config.yaml
train_examples: 123503
crop_scale_min: 0.7
horizontal_flip: true
norm: "batchnorm"
padding_mode: "reflect"
blocks_per_level: 2
dropout: 0.05
momentum: 0.95
adamw_lr_other_params: 0.003
grad_clip: 0.5
epochs: 29.8
warmup_steps: 960
weight_decay: 0.02
Rows from block 2 of a small image super-resolution model, named by matrix and row number. Rows with one number belong to one channel. Each number is 128 + 24 x the weight over its row's rms, rounded and kept within 0 to 255. All counts start at 0. Numbers have three digits each. After the name is the row's rms in percent of the matrix's.
After each channel's rows are labels from the 100 images, of 14848, where the channel reaches its highest value: "patch colour" is the nearest of a few named colours to the mean colour under the peak. Only what is clearly more common there than usual is listed. The data: crops of objects in photos (Visual Genome).
# convs0: first 3x3 conv (model.enc.1.0.convs.0.weight, 96x96x3x3, each kernel summed), inputs 0-95
# convs1: second 3x3 conv (model.enc.1.0.convs.1.weight, 96x96x3x3, transposed, each kernel summed), outputs 0-95

convs0.57 105:128122114123109131136136069167119120141125115213135111104139117107109119113135107109157137075104158133111108091103156150138101138082136110117142096155123110146122109132119156148085135149125103119122125124074112121112131133127110097126157077102140104100091116165120097131097110157118084132
convs1.57 084:136134123162122130100125145128109147098123144048117127132136137104133168158165142133070141112181071132153120144134093155177128123134136137097145159169152155122164116114129093127123151087149147137125111137141166109139126149089108138113112169148104117138161119116128133151173135140137139116
patch colour: black

convs0.42 096:135157111114111112121112144146136117123156161132091181103089140152160110151111154118103147129152150163138148121118136098126087139158151144115180110126132139149134119123150108125131125127138131160134133110168093096092092142084158122119143140125158136152165128115104118130114085222100112119
convs1.42 083:122083122126109117115161094119101113145106095143138103147141118090101065079124115138159074135119127119124126102168090139128183131135080094131068100128147122123112149123124134120120103135119115138097107107112136132142163110126096127165141076121118118129078121142156121126151111089136125125
patch colour: black; blue

convs0.53 118:161133139164119133154095031110151116107120096140104130135144145112152160128125117114138151144131116142136134145141117122101138135116143134079158103064117086126123116123149161144165140135133110103146139146142136134142172126150152126156136120124128141123160113118094083180070150132156132107
convs1.53 099:095134135122149166121098178101114150154082168163163137131123124140122141126085138125137107165156126137147117110112136121138133116115093151180131190101130154118134103125098131143067117149085112142096143099122103078143102141104106094106096113131136125119103139130136077112141122114137128156
patch colour: white

convs0.51 103:163105090119074119121117073106119067134146121098115122129099134123125147137122155161118087133117170124125159147105134133132124130144155167146129093109150117147152156119125118146137116100143139178114124135150139119118132135073175098080139132115090099168153102168123095120116135121108098153
convs1.51 109:068113122102176123112134126126140131137067145130157148131145113135139143112103084090106137123133105130100124132094124111112099084108138139098153161161103135132104130116123134109114122127109082176143139108097108121097099105149148082132129152152100146133100118073124144138128114118163174080
patch colour: red

convs0.14 101:121137160106100096119112132146143147141090145137129117120150133137138082144101171161142134131144152140104165120133096110117127087156111105140107118155136164118148089141142147161121094083125070132148165121172096116096134124148151104155113127126110079069135127132161118169117112141080143132
convs1.14 087:122089101135130143156118115125126092105156156138153171103110127109125175102126106096137126177102134159134092145070190141103113107089102159134085130111144084146099118114141116120106126127128137114104117163130104136108107097117163123099135132137160149134121086151109167122133143155151123090
patch colour: pink

convs0.81 116:132110068128128146127133100089145133110102086068128112149108125130120133109145109113115151132144144129127117117086127134132135138132144068157109081074112134140135142150136147146147104130135118125145104137127109147149106138170114149158140128139145120155098155153095023147130129115101126123
convs1.81 095:130118159134137152144114135127139117092124184140155147083135159109177136154133143116143134125105075131172123143099127142092101114132114182152163170114130116139192134119133120109148133159118129131109134112129109094121159131079140133066121143144099133119142092125165137135150149125165164116
patch colour: red

convs0.35 111:124148099164129096126070075153146123142117142140116122149115127112146190100071125074121100123154158141148145124144131112152132127105128134158138148117115091140126158108083136109139140111143110189114162156136157102126083141112124133116124133143133117089149121141087075122123135115154108137
convs1.35 111:129134102106119061167117166115113115084122153141153145082106131136123054152156137149140145110079129087111108158115130095096128121143118106114117097106133098132136111122131124142118130139131136091128141133173085157129096109152131166152144120141137128158108131118134143143112142126052121123
patch colour: white

convs0.22 085:151132079137104122136138120105153157138155083112092096141138143102143129125122095128151108145122109168151133142119110144151101135120149068097160136070139122111108161171170149146116117132098114130121090137095136141143138159117157143103148103125109139133136159135089067111095128089138132089
convs1.22 083:136117160115152135101151117165133091126133125144168161170100104164127121136101139089125155134154139101100122137115114126094124149113132144150083079152135128156095125076098152113177125113158140112119139127119084082113134101112106126122112130112154113125109104123164149166112111181102157165
patch colour: white

convs0.0 086:115120186123142134151149137114114139131098115149124123136099157146159103101128170109121140088120184181148116131101117123089100093109120135090102163156120099170147112137103113103112105129148125180107135091121111121112113090112118117099160130083107139099127160145112129089146103147125099105
convs1.0 099:183111086149081118134116121142172133096128119076122128121107151130122086152154093164119140064086127100138140144169078149146142113133123106144112108121124152094134145100122137153133143121152169106135127137119161088141113112100156143119084125133120120157125130109096124138126117123105079097
patch colour: white

convs0.59 117:112161115112131105124130141138114196164129126132119123148141104120156112117145095118149114097136157130119121142090179133127124128059120108163147096092113148184171072162158160118130118092129147142134141116113123144104114116128129144100105086109137068134125115133139141132098141148092130113
convs1.59 119:088095133116149167132147134117137033123135157113118111112114149117109147090134135124109125134148117096160128134081070157107131112135101124109096129133140146078084138109064107134105128133130119134128130150124117146128100125155110158124146167131118135126096149136119145129132080116094133166
patch colour: cyan

convs0.47 105:100077142092112118123092116141131131121130125087115089101090114122140122113124096119113109120098144164095121106105101104100147086116065121155113090164138112109142128144155121137115147116153158085126089122121182103082106149087163127112153083137150148138153116141116102114113129141140120131
convs1.47 086:124128097133120135115194112115099123129110133132142133113146174173090125150141150114141162140177131090145142126152137147131097147110129102103164111101091160161127111130116107109148081109137109143089125117110099122134101059160085114148136129127150078094106113135157137141153099143145126128
patch colour: white; pink

convs0.65 101:148102118126141129121109094131110118107047112079155105126091130125123140123102153131175085168117136115125085117152141126127123124069123121138135116105149136166127113115135116110142155082136155137184115128134112093155119150093113100131120138165089155164167124111131161147125136139140115096
convs1.65 097:097136148141162137131105127112156118139146134144122137095149126116130174090145117116078158102111077122130153148099127132120093120093122133107128150141103098093136132123123128076132143098129081174078142136085101124111178101135156153098144159114106091134079096127118104125152108113148146128
patch colour: blue

convs0.74 115:130142110128099118132171116114158121130106122157152121162177113152125126179105121152124155160117125139127139155129116106125154110165141115121173120141126135143091137134175121110146132101142097162128143074176106114123202115111186089144140094123111143131143145169127094157133131117151151135
convs1.74 082:118098150120115174119108116146121115099119137137133168082115198129107127115106151130128093097134132117131125083133159108119106165094121151099089100129120132133134102103106146133145111168140141141122142154110044104106127150155172156137150145124172088140124121132125129133118121122181139138
patch colour: blue

convs0.87 087:078127149080121127146100161116099145105120126121127121117107116112139109125142139091111097135124095112098135133120085088117102130160034179166133161164110142128137120157088093098130114123142119093125153120120143122147119134103146106127094143169159146135112097138145161116147141145122105117
convs1.87 099:162137106132117145150116071157159121138127144109110130139113128151098090148154138128164147164099138128127122170161131154111122137103146070099148072085148110123110124076125148135166137103104109161113151137154108141146133167159155119134130090089143110101171145094138112091122138127124126137
patch colour: pink

convs0.45 097:133114067150139090131105103121157168126107147143119117121137110103156131108097141076169080120154163131140119106129137138146116102082136110075117119167092103120144129120113170124140117182163154135131091150092136096140121150142119107160124148091150136129147131104103132172137121111101139122
convs1.45 085:101127104117126134167093132134114078110152145101088141137130112135145146154125125107083154118102097089154141116098088137124112151141105158199122149090112125107138128163102068151139112085097122097144134106123106137119138141099091142104134110149140104108141099118136067136151138129130134147
patch colour: blue

convs0.13 121:108102185144127162121122080120176111163163153111093113131159112148140155144124119124136146170099135160127131111135136113120123107134101117091126128181125183135127126136160135112104129125161143118137111120146115075125188114172143097126107102121142161128101152110157145151118134156179141137
convs1.13 083:129178122128096141155125156143083160086085117149130152099112124121100066111116142097128111144132153141125122098158135137108078112111159162131158154126122085092119144118155119091142134150130103097125151140109100145114098147130112116149151121145149052098152111114147108154130125148132152129
patch colour: white

convs0.40 114:127191161132152122147144081118162163123112135134143127128112115105119126136134137074130116103118146147111119108105135101121106140106094113123118131131133135166089147129128117156087190166144138093113134135113148134146082108090128123153168080172121141176158145098152139093120098148111118144
convs1.40 106:129054081142081153147104142137103105139135129105126106151152167140125163124149126125141098123161104111148140132165120143132134101171145151091146123135119102104160096157099114156151103098133091143145140122136121146114154146136120143097098126090102122100139093159096099092155170152136105127
patch colour: white; pink

convs0.62 083:145109122113116097127135170139127119131120130087127108132096105125139119140118138134107118145152091133149105146176122119155136150153100119129147177144148131042135125153102091070113113132128129116143146104184131100112115153134136128081128146126096110045144125141128148140169140140132137137
convs1.62 090:124151107143144162107117124118141098142114130171136134127176133127093155117123101118142140144137144150141182162100126142115090056139139150174114129095142160201127120121097133194097123133125130146123139120112094122124160084129123122141119116125156147106144076109156121143140116144130109146
patch colour: red

convs0.78 090:119125113119140112113143125127149129114173113124122133148151135126118081142075134082146146144127082119137140108161131116139150155170145082101098138136107149075133150123087146137142120183105134107121140129119159121134150158108137136149123137164169138100157147144097087200175144133153124127
convs1.78 099:099109159092131142118117102131101074106108124127137087084131122111110140086136116156085109117107118107156110115104096118138115104107093136143109110153127120153086118137101130111132092119157113163112109142120121125133080115142113160109137140121104159123115115095132152116100097137038125083
patch colour: cyan

convs0.86 086:137125105130103133145107147138101092125109149108131135148144136157135151136115143125134110161174080121117155113113099142098152140112124116172108161144122132084146122112101123138158101101134128135152117128092148155165154177085141127143098173124133160059106070144123167166136144117143155120
convs1.86 092:167131122138096098101114124103151173127105101123184126103119123102104121165143106118128130141098092104118118116120111135161124151141150129119157084131118123137121126113113138101090096140145133129155119164122154067152120168146124157139139102113134164148169163075133123110097109114128054127
patch colour: white