Rows from block 6 of a small image super-resolution model, named by matrix and row number. Each number is 500 + 25 x the weight over its row's rms, rounded and kept within 0 to 999. All counts start at 0. Numbers have three digits each.
After each channel's rows are labels from the 100 images, of 14848, where the channel reaches its highest value: "patch colour" is the nearest of a few named colours to the mean colour under the peak. Only what is clearly more common there than usual is listed. The data: crops of objects in photos (Visual Genome). In brackets: how many of the 100.
# convs0: first 3x3 conv (model.decb.0.0.convs.0.weight, 96x192x3x3, each kernel summed), inputs 128-191

convs0.12:525539498460494493508508462485448491493500478584474511461472506514502518500495513472504499505533523485528446505529532471483513512447504511529543495477516493525503526513500513469504511434527503
patch colour: white (34); cyan (26)

convs0.35:477477508493510516517458493517493527496497498503499478530513502494484482501518545492487509518482501512483539499514520522503490526475497515471526492497482489504470534457493480469502470511491510
patch colour: white (34); pink (31)

convs0.22:503512550506464541463452521498531498460482543498520533516534512495518521507461468522488505480479489501464504483482471546522501506498508478504534476476508502515481514510483579456495570502522498
patch colour: black (44); red (32)

convs0.90:511520503489489504506527530489478510508518475471490481511494525530485505466542504499546507496553485502499473526505464466481494493522518490488472464500481468532522523534498448511492484472468491
patch colour: white (34)

convs0.53:512517500495490490509528506458503469489490500511494493484494496502517513525504511500518476484500491523492480506511476474511498440525476511499497478472509511473506511491536519503473500473449503
patch colour: pink (25)

convs0.1:504500499489454512483501498502517510489479458493498496473520481480503478472455535465497501486498491502531494502492498514504521520479505498501469514504497466511486445493479460520515532503485489
patch colour: white (38)

convs0.77:504535502497463529524469513522495531481505493476469521517502506495500517490483513533502516510511405505503508519535485493508518482490474505489513500511495467527485499486473509495492504549490501
patch colour: white (49)

convs0.78:445501484511522488511461517523484501526501507497507505491484456501527512544521523504454486497517486524504528516514454483506551494501493547465496472513491497482504469489534501505558524499494490
patch colour: white (54)

convs0.65:507513502499484501464458495509531455490489532514517485521496528504495485480477473519506485490510492484534485485507488495508516487480503478511537501463508541481492490509491523492476507475502476
patch colour: black (48)

convs0.11:495505497513475507476483502528518464551462495501485519508502503482512504523525534507496487514514498470516470478467505479487481500517524461447492532516478513504504519495495459496468482504525471
patch colour: white (40); pink (26)

convs0.75:464519501487461467502526509488487517495478525491504474505490503531498448489441499465485476503509499493537537533493526460491519518523473501495464505488478495472497497499490484493491499491511507
patch colour: white (37)

convs0.5:510495503461518492524504491513487533520492471522475480512468509505456503483471528494511522523510516518524507498532491521480506498488498513469490503492529467516480510449514454487531485453485499
patch colour: pink (25)

convs0.58:533500490489507458487497515491503491502477482507497469499472453494478497510513547519518474488525495561518476538502510526492531466506520530458456472506543496529474481475526432510501510530474510
patch colour: white (70)

convs0.86:492493484503511499507508493504471514473499506501536506513491493516516491514514475508466494527493479494523522499508501481509510492515492531487497489496489496493497515471526436460507448546512494
patch colour: white (44); pink (25)

convs0.17:497492481522511475472501450503522506493519493471497540486518508482478487470495482534434502505472481487493470479541519556494559492512519506478487466456509487513537492510506480498515476509476504
patch colour: white (36)

convs0.14:532567495503459485508478492507498487492460508486486492520504504500506553507482546503467491479540483490512490465522553507556534470540541518482510507499504494503503482504475462486486543512491495
patch colour: white (93)

convs0.20:473449481497495566492543515455500495476509499490519492513507483510510489512487475470466496499487525492478518464529520503490502529485440480545513488460473536516525493511535539513531474517489543
patch colour: red (25)

convs0.63:518527521480500472535502521482507504489491487487522487473490509498491498491475546445449504532490514505516518516471516494507501512492505475494457492523489523519503510487485503467496536508517507
patch colour: white (28)

convs0.60:471470496470509483518519502495475510464508469517467491496492488522475488493510521472501574517471559521506504498532579518490527523532533516514503547485471474474499522499484485506473487409518491
patch colour: pink (30)

convs0.68:489479489465486456502495482517480500483533496520501531493452443466474526484471497481507528499468529495535492490496496459502455475506522538516468497481478504523491521489488473486478480484507519
patch colour: white (43)

convs0.73:516505496525488490531535483510500489510464445513499464508508530488506517513476478488495506478516528507519484485498469498527511522486509481502480508494500526451528482523493510502547528534475503
patch colour: white (39)

convs0.94:493505501505495385499478515527464504542469522524468505480479469513553486531540496497482493503539505500518473513454510429487490472514534523497514455516541506482506502521479448525524518544513475
patch colour: white (54); pink (27)

convs0.82:511503512456518445512507491541490449471500490485511520490479483473481512441501501483505490479471539497458494494514497489491482537507477512489499496502490489484546508533490492476489471471498475
patch colour: white (53)

convs0.80:547516496501513522503497522510516506470456505499465477483509512538479470470480543519521486528517476502499484517513491519518508502483510507506506494526537461533499523460487520483494477464466490
patch colour: black (43)

convs0.39:490487499466495486459490503491520492487445501503482478466517492494487510483521526483513492501513495503496494474503519486505549463520524469475458497479539518494520512494435485484508508507466469
patch colour: white (53); pink (25)

convs0.93:449483475542502491462505489480481492516465509482507489498513475493516495508515533497477518527445535471549506482509503504497477508470516499485485471498480515510510522513468486473496509512485516
patch colour: black (49)

convs0.51:521493488453541477471503476491491503467514505554505468505469527519451511511481460481519524474491520465566490521514544511481513522540520472529480513481514505509533493489441471503518491454527492
patch colour: pink (27)

convs0.83:482493511513513524523477487496485508487502480444480500531497491508508489508445490510510521476511465499472515490497525492488490467514502531499490467487532510486491523494480489490471504530469501
patch colour: white (40)

convs0.13:519486521476496483496524527488437541485509488491511506492475495504500500541501513499536487508526506521496483533549494524507480476546511540502451510525521470517543512509513463510529510515509504
patch colour: white (38)

convs0.55:463434504485515510507461476453492498486501490518493495479526525482501477481425530502504505506501485540493457479481463517529522519506480516496517534517528521480486495496477512481530539490484499
patch colour: black (58)

convs0.52:513484519509504478455489473526485456478453463500518514489502488478521493500511490495490476508514533540487503503494529465478505505520484498504523500502526529456487484513516490485460475493501496
patch colour: white (29)

convs0.66:468502537480486478518497495456505504496509485508480479489515526486493524492525516528460474513499524496491492437462485495514487472529483477503530512526509504477522511509458530507510504480525510
patch colour: black (42)

convs0.34:518531491489509504491503528485501488425529531512500491511494512515511516492515463523543524483476502500477485513525523513482511456516507496542519477474510518492473545497492517478465485503478487
patch colour: white (30)

convs0.67:448451493478525518444504484502511512503535497502507492473512459496480473465504526517416436520432500496492472501476517478488549523513499506477499516521509489527538483502497476510469512533487480
patch colour: white (36)

convs0.19:505488473480502521497504484506453471536503513508495519478470465502482494475506520514488426499515500500455518478461489465512487473480483479475497506451510490478519462512523501516480517489509497
patch colour: white (26)