From a checkpoint of a small image super-resolution model: 9600 steps.
Rows from block 6 of a small image super-resolution model, named by matrix and row number. Rows with one number belong to one channel. Each number is 128 + 24 x the weight over its row's rms, rounded and kept within 0 to 255. All counts start at 0.
After each channel's rows are labels from the 100 images, of 14848, where the channel reaches its highest value: "colour at peak" is the nearest of a few named colours to the mean colour under the peak; "peak at" is the part of the image that holds the peak. Only what is clearly more common there than usual is listed. The data: crops of objects in photos (Visual Genome).
# convs0: first 3x3 conv (model.decb.0.0.convs.0.weight, 96x192x3x3, each kernel summed), inputs 0-63
# convs1: second 3x3 conv (model.decb.0.0.convs.1.weight, 96x96x3x3, transposed, each kernel summed), outputs 0-95

convs0.66 [133 174 142 141 103 136 122 134  84 124 159 109 126  96 121 149 133 136 119 156  81 136  90 101 147 156 121  88  81  77  99 119  64 134 109 131 106 125 137 144 153 133 100 123 136 134 117 135 135 129 136 115 167  94 150 138 180 197 117  91 164 140 106 126]
convs1.66 [124 160 161 184 119 127 178  88 115 131 161 120 153  99 162  78 142 141 121 125 127 128 121  94 118 138 123 102 106 146 115 132 129  68  91 132 142 123 105 128 136 149 113 104 137 153 114 111  79 115 101 123 130 131 100 137 146  86 129 121 119 145 154 143 118 120 160 158 109  86 130  85 128 128 168 111  91 153 112 159 145 150  99 114 128 105 164 144  98  99 116 161 155 143 111  99]
colour at peak: black
peak at: middle right

convs0.42 [145  74  98 166 159 138 134 141 150 127 136  98  75  95 158 100 124 158 135 127 106 132 145  88 159  99 140 101 204 163 140 153 136 117 103 102 129 137  98  86 120 169 134 159  83 134 127 144 136 108 140  98 152 157  97 133 150 173  95 149 140 129 103 176]
convs1.42 [ 87 141 121 103  97  95 166 115 140 146  79 108 102 117 127 142 128 133 126 102  84 131 141  94 145 120  99 137 113 119  91 130 130 150 155 159 141 103 106 133 101 126 134 113 144 117 114 138 139 142  96 109 123  83 118 152 116 115 141  83 112 134 136 114  73  99 111 142 113 105  81  87 110  76  96 128 124 116 143 132 114  82 130 130 118 135 140 140  98  98  94  91  94 181 101 135]
colour at peak: white
peak at: bottom right

convs0.14 [132 145 157 172 125 113 137 180 105 133 120 161 142 134 142 127 137 135 136 134 132 113 114 136 124 148 125 114 254 146 121 126 111 102 126 102 125 132 178 144 177 105 148 123 119 128 150 137 151 141 142 117 255 124 144 137 133 123 135 159 112 135 111 114]
convs1.14 [141  91 158 149 134 101 150 145 140 164 107 125  94 149 124 125 104 122 132 111 112 121 160 151  92 151 117 121 143 120 136 149 161 131 115 110 131 112 118 154 122 153  96 102 131 207 134 155 110  89  83 152 140 131 104 185 118 103 128 101 150 131 120 123 111 103 156 118 115 111 115  98 110 117 154 103  79 115  88 107 122 144 128  98  95 117 136 134  85 131 160 123 155 161  80 132]
colour at peak: white
peak at: top left

convs0.55 [127 138  25 130 101 148 132 113 124 102  93 144 133 126 129 163 130 148 125 129 126 116 135 169 115 158 146 144 138 114 120 105 119 107 121 121 128 138 135 152 125 111 118 200 161 155 142 145 155 121 115 149 145 187 134 176 120 158 172 166 156  90 135 198]
convs1.55 [124 108 172 112  81 123 128 100  91 147 136 133 116 117 118 124 136 118 144 148 136 148 157 101  98 131 113 120 136 152  84 146 147 105 124 131 141 136 120 117 140 138  72 109 136 136  83 173 132  90  77 117  92 112 116 135 136 102 114 123 121 126 162 130 115 153 152 120 100  99 136  91 146  91 157 110  88 118 126 132 116  89 106 132 134  85  98 114 116 111  99 144 128 117  44 146]
colour at peak: black
peak at: bottom centre; bottom right

convs0.58 [147 115 163  99 116 118  87 144 141  96 144 137  99 148 141 104 139 129 140 123 101 160 133 126 102 144 137 128  82 110 160 112  90 120 144  98 147 118 151 167 106  88 112 144 103 117 147 150 124 157 120 150  92 126  81 147  16 116 130 149 112 138 143  97]
convs1.58 [160 122 155 128 132 127 104  91 148  92 100 149 109  98 124 142 173 121 121 117 131 118  93  96 120 101 155 158  89 144 112 151 107  96 158  78 132 127  82 180 120 131 120  80 146  89 129 123 122 136 117  87 123 154 139  85 109 124  97 142 159 141 110 128 117 111 118 148 129 134 119 118 126  94 148 132 135 131 111 132 117 132  93 104  98 119 134 124 178  91 111 165  99 146 180 102]
colour at peak: white
peak at: top right

convs0.19 [144  95  95  88 132  88 133 132 145 132 153 133  70 116 138 104 107 165 131 123 122 120 126  92 149 115 149 120 139 175 138 155 180 124 115  59 135 136 142  96 139 156  73 148  54 120 170 140 135 122 142 115 129 139  66 138 108 142 182 175 101 116 135 154]
convs1.19 [117 137 127 119 171  92 128 163 169 143  67 124  94 144 142 106 121  99 127 111 103 141 141 141 146 105 136  97 113 111 133 161 138 140 150 148 154 116 148 153 112 101 134 117 141 142 169 108 150 126 112 121 113 118  86 125 132 119 118  96 107 132  87 161 182 153 100  99  98 133 175 179 160 131  98 114 158 160 134 101 104 102 118 168  94 131 121  95 127 161 109 132 129 115 155 139]
colour at peak: white
peak at: top centre

convs0.1 [127 123 142 139 111 128 171 134 139  74 151 163 122 145 129 178 110 126 146  97  86 147  63 101  82 160  85 185 160 125 119 117 117 122  96 114 126 125  85 115  81 146 125 141 109 102 137 130 140  96 129 111 138 116 105 142 172 137  74 120 115  88 173  80]
convs1.1 [152  96 137 136 135 147 130  99 140 145 157 149 136 116 134 105 128 105 147 118 103 117 104 136 117 130 138 130 107 125 129  57 135 125 143  99 108 144 148 132 143 147 141 129 192  88 102 109 116 179 164 129  95 138 149 102 139 129 117 125 203 118 104 165  87 124  88 149  87 116 120 123 150 106 118 125 147 142 120 137 140 101 124 123 146 151 133 103 145 126 106 109 109  50 119 137]
colour at peak: white
peak at: top right

convs0.86 [128 129 138 150 121 183 126  83 155 121 135 122 106 110 105 103 144 100 144 122 119 113 119 107 112  81  61  87 186  96 141 100 131 158 139 123 162 120 116  96  90 157 143  98  42  96  86 133 119  70  93 113 117  52 103 138 150  96  88 124  90 110 138  84]
convs1.86 [139  99 164 116 122 121 118 152 146 135 150 105 100  85  98 115  93 157 135 152 129 150 165 122 118 118 121 131 157 165 143 145 194 149 141 128 163 131 137 120 133 146 118  97 151 201 110 155 135 108  73 120 144 101 130 130 112 125 156 110 135 128 129  94 156 145 169 129 126 111 153 136 128 113 148 129 150 135 131 135 131  92 123 158  94 124 138 152 126 138 146 211 158 147 127 138]
colour at peak: white; pink
peak at: top right