Rows from block 3, named by matrix and row number. Rows with one number belong to one channel. Each number is 200 + 40 x the weight over its row's rms, rounded and kept within 0 to 999. All counts start at 0. After the name is the row's rms in percent of the matrix's.
# convs0: first 3x3 conv (model.enc.1.1.convs.0.weight, 96x96x3x3), inputs 33-43, a 3x3 kernel for each
# convs1: second 3x3 conv (model.enc.1.1.convs.1.weight, 96x96x3x3, transposed), outputs 33-43, a 3x3 kernel for each
convs0.72,099,222,178,198,167,170,159,237,185,179,183,195,205,148,163,227,185,187,188,165,295,222,151,263,196,147,213,211,147,176,252,196,221,275,196,153,201,123,138,167,206,164,153,169,177,198,258,207,116,197,222,221,273,282,233,198,164,165,225,210,243,102,124,183,207,216,195,193,208,185,179,134,104,219,189,191,194,125,152,198,197,152,203,237,205,217,257,257,163,173,145,165,222,125,192,248,178,206,222,165
convs1.72,095,161,186,195,221,256,231,221,231,230,212,221,211,191,244,211,205,186,186,128,173,153,143,213,164,135,188,93,224,204,204,207,211,218,184,161,168,221,163,188,217,100,239,201,95,224,173,182,254,177,186,163,186,193,195,233,189,140,198,168,204,188,192,276,112,199,162,185,222,198,110,181,162,196,165,188,146,140,154,205,233,158,218,238,293,149,132,163,269,183,200,135,210,201,286,278,206,156,147,199
convs0.73,098,183,184,196,242,191,205,217,194,226,190,227,173,171,245,210,144,210,212,121,175,186,139,165,223,142,187,239,218,156,148,231,167,158,181,151,177,216,187,217,193,213,171,224,245,231,188,181,166,190,257,239,131,222,304,222,238,264,169,210,229,171,197,196,238,213,159,189,193,218,177,154,185,155,242,250,185,185,169,221,259,252,229,185,219,191,178,233,159,109,205,179,211,117,210,160,101,189,197,208
convs1.73,099,211,218,229,183,243,179,185,156,157,203,193,167,206,184,181,257,158,222,157,207,286,197,156,253,212,193,280,222,171,211,240,219,230,243,225,237,251,236,220,246,190,231,296,250,246,245,177,183,192,136,178,220,216,155,233,234,202,171,212,168,102,163,163,216,184,189,208,186,254,234,253,235,178,205,234,138,195,335,204,146,300,133,130,185,129,211,192,220,267,173,207,169,213,132,139,155,169,201,229
convs0.74,100,182,180,196,249,248,236,157,193,215,204,211,216,210,182,182,188,195,152,182,222,202,173,222,204,164,253,236,203,243,208,193,195,183,215,181,137,184,197,251,222,234,257,271,240,355,200,239,268,174,164,223,264,242,214,203,190,133,238,217,167,228,196,159,207,231,241,175,173,143,189,93,117,225,239,257,198,220,194,188,153,127,227,199,271,202,152,174,192,96,163,229,301,223,235,320,230,164,237,214
convs1.74,095,191,192,162,241,231,180,199,201,165,190,181,215,218,238,248,224,215,166,203,187,229,170,194,223,205,232,254,201,199,105,231,192,204,237,214,204,154,207,202,125,111,198,216,208,205,187,228,205,282,235,157,208,227,213,152,206,224,179,226,273,149,236,143,221,226,168,239,252,218,186,218,230,156,179,211,186,232,185,152,269,235,148,186,182,189,242,264,190,228,288,257,180,223,213,160,230,188,92,183
convs0.75,098,236,232,215,236,171,160,251,90,148,187,182,256,211,176,229,185,133,197,261,215,186,193,215,223,162,213,242,170,181,213,169,183,197,128,161,202,290,169,194,227,212,158,177,203,164,154,202,225,102,38,273,272,110,181,231,266,222,210,189,174,212,193,165,189,207,164,213,194,183,198,207,195,173,215,202,179,174,238,160,223,253,245,185,211,222,143,240,226,180,272,216,159,159,191,227,267,220,186,247
convs1.75,115,175,212,240,147,175,202,210,190,235,161,254,136,163,221,192,201,186,166,230,194,243,237,148,251,225,191,264,208,188,265,224,224,211,209,247,217,185,196,257,174,166,203,199,204,192,181,174,158,204,233,104,238,208,129,199,231,188,184,245,183,173,236,189,237,208,201,228,258,199,216,216,173,199,205,164,205,248,212,232,288,250,187,172,201,212,227,250,183,202,175,216,195,209,227,238,246,247,186,233
convs0.76,100,183,220,257,157,151,202,241,193,199,197,183,220,172,195,229,204,234,250,261,243,196,243,189,172,229,179,195,222,195,182,190,217,190,170,206,203,180,197,182,188,245,185,172,158,236,99,111,191,199,237,207,159,209,157,230,267,214,244,279,197,246,278,245,198,216,156,220,175,171,189,137,156,200,114,169,220,177,189,226,212,254,176,163,141,152,123,153,191,152,160,224,226,182,142,164,117,228,217,230
convs1.76,102,202,172,229,217,145,165,208,185,182,217,185,181,163,137,185,152,112,151,194,219,108,224,252,162,247,242,161,221,149,164,174,151,255,231,208,248,201,167,186,236,292,191,152,270,268,229,228,205,204,247,206,207,246,227,215,129,177,193,145,126,215,179,166,238,277,254,191,210,208,210,207,228,234,215,200,250,238,239,189,137,157,174,201,273,157,164,233,209,217,211,169,193,202,133,172,181,161,194,239
convs0.77,097,167,175,179,210,200,225,201,211,234,227,225,190,206,214,178,239,216,205,182,219,209,174,201,163,227,206,189,186,163,145,236,162,167,156,189,208,196,139,146,203,145,210,194,99,138,177,206,255,187,221,109,165,198,209,174,195,263,252,264,234,184,188,184,226,222,207,214,203,231,145,225,206,208,201,199,206,138,117,218,199,250,229,228,272,151,156,214,222,240,185,160,161,187,140,191,124,141,205,195
convs1.77,092,194,133,153,139,178,186,221,255,273,238,168,221,191,220,185,168,165,228,208,215,213,210,258,237,244,253,219,130,222,248,123,213,202,229,257,216,151,138,151,247,216,200,207,134,267,216,289,243,217,223,198,166,201,148,245,212,253,148,249,215,196,232,191,166,168,234,174,160,274,268,171,192,244,194,182,212,194,151,132,216,191,238,309,262,225,236,208,130,218,224,227,242,275,279,212,196,243,214,314
convs0.78,102,198,176,170,188,177,125,208,203,187,182,157,134,190,207,201,190,205,202,90,181,199,135,164,193,149,142,198,227,202,193,224,232,208,206,169,200,171,148,115,145,137,162,206,168,224,167,214,183,190,161,178,228,188,284,136,119,189,185,151,193,220,145,171,185,241,201,204,224,223,183,204,246,159,232,159,219,215,212,210,230,217,210,226,205,214,216,289,183,181,291,156,229,199,235,182,105,230,159,83
convs1.78,087,213,158,135,193,191,204,181,186,199,188,175,270,204,229,264,197,174,228,242,204,170,236,218,175,243,204,148,140,122,249,219,211,262,128,103,186,283,127,246,224,157,224,247,206,228,158,170,186,167,141,176,181,164,196,215,168,167,218,211,205,221,201,255,120,120,155,171,170,173,210,182,194,152,241,227,101,239,247,122,185,226,107,165,191,133,148,92,192,138,162,138,184,183,259,249,120,291,324,227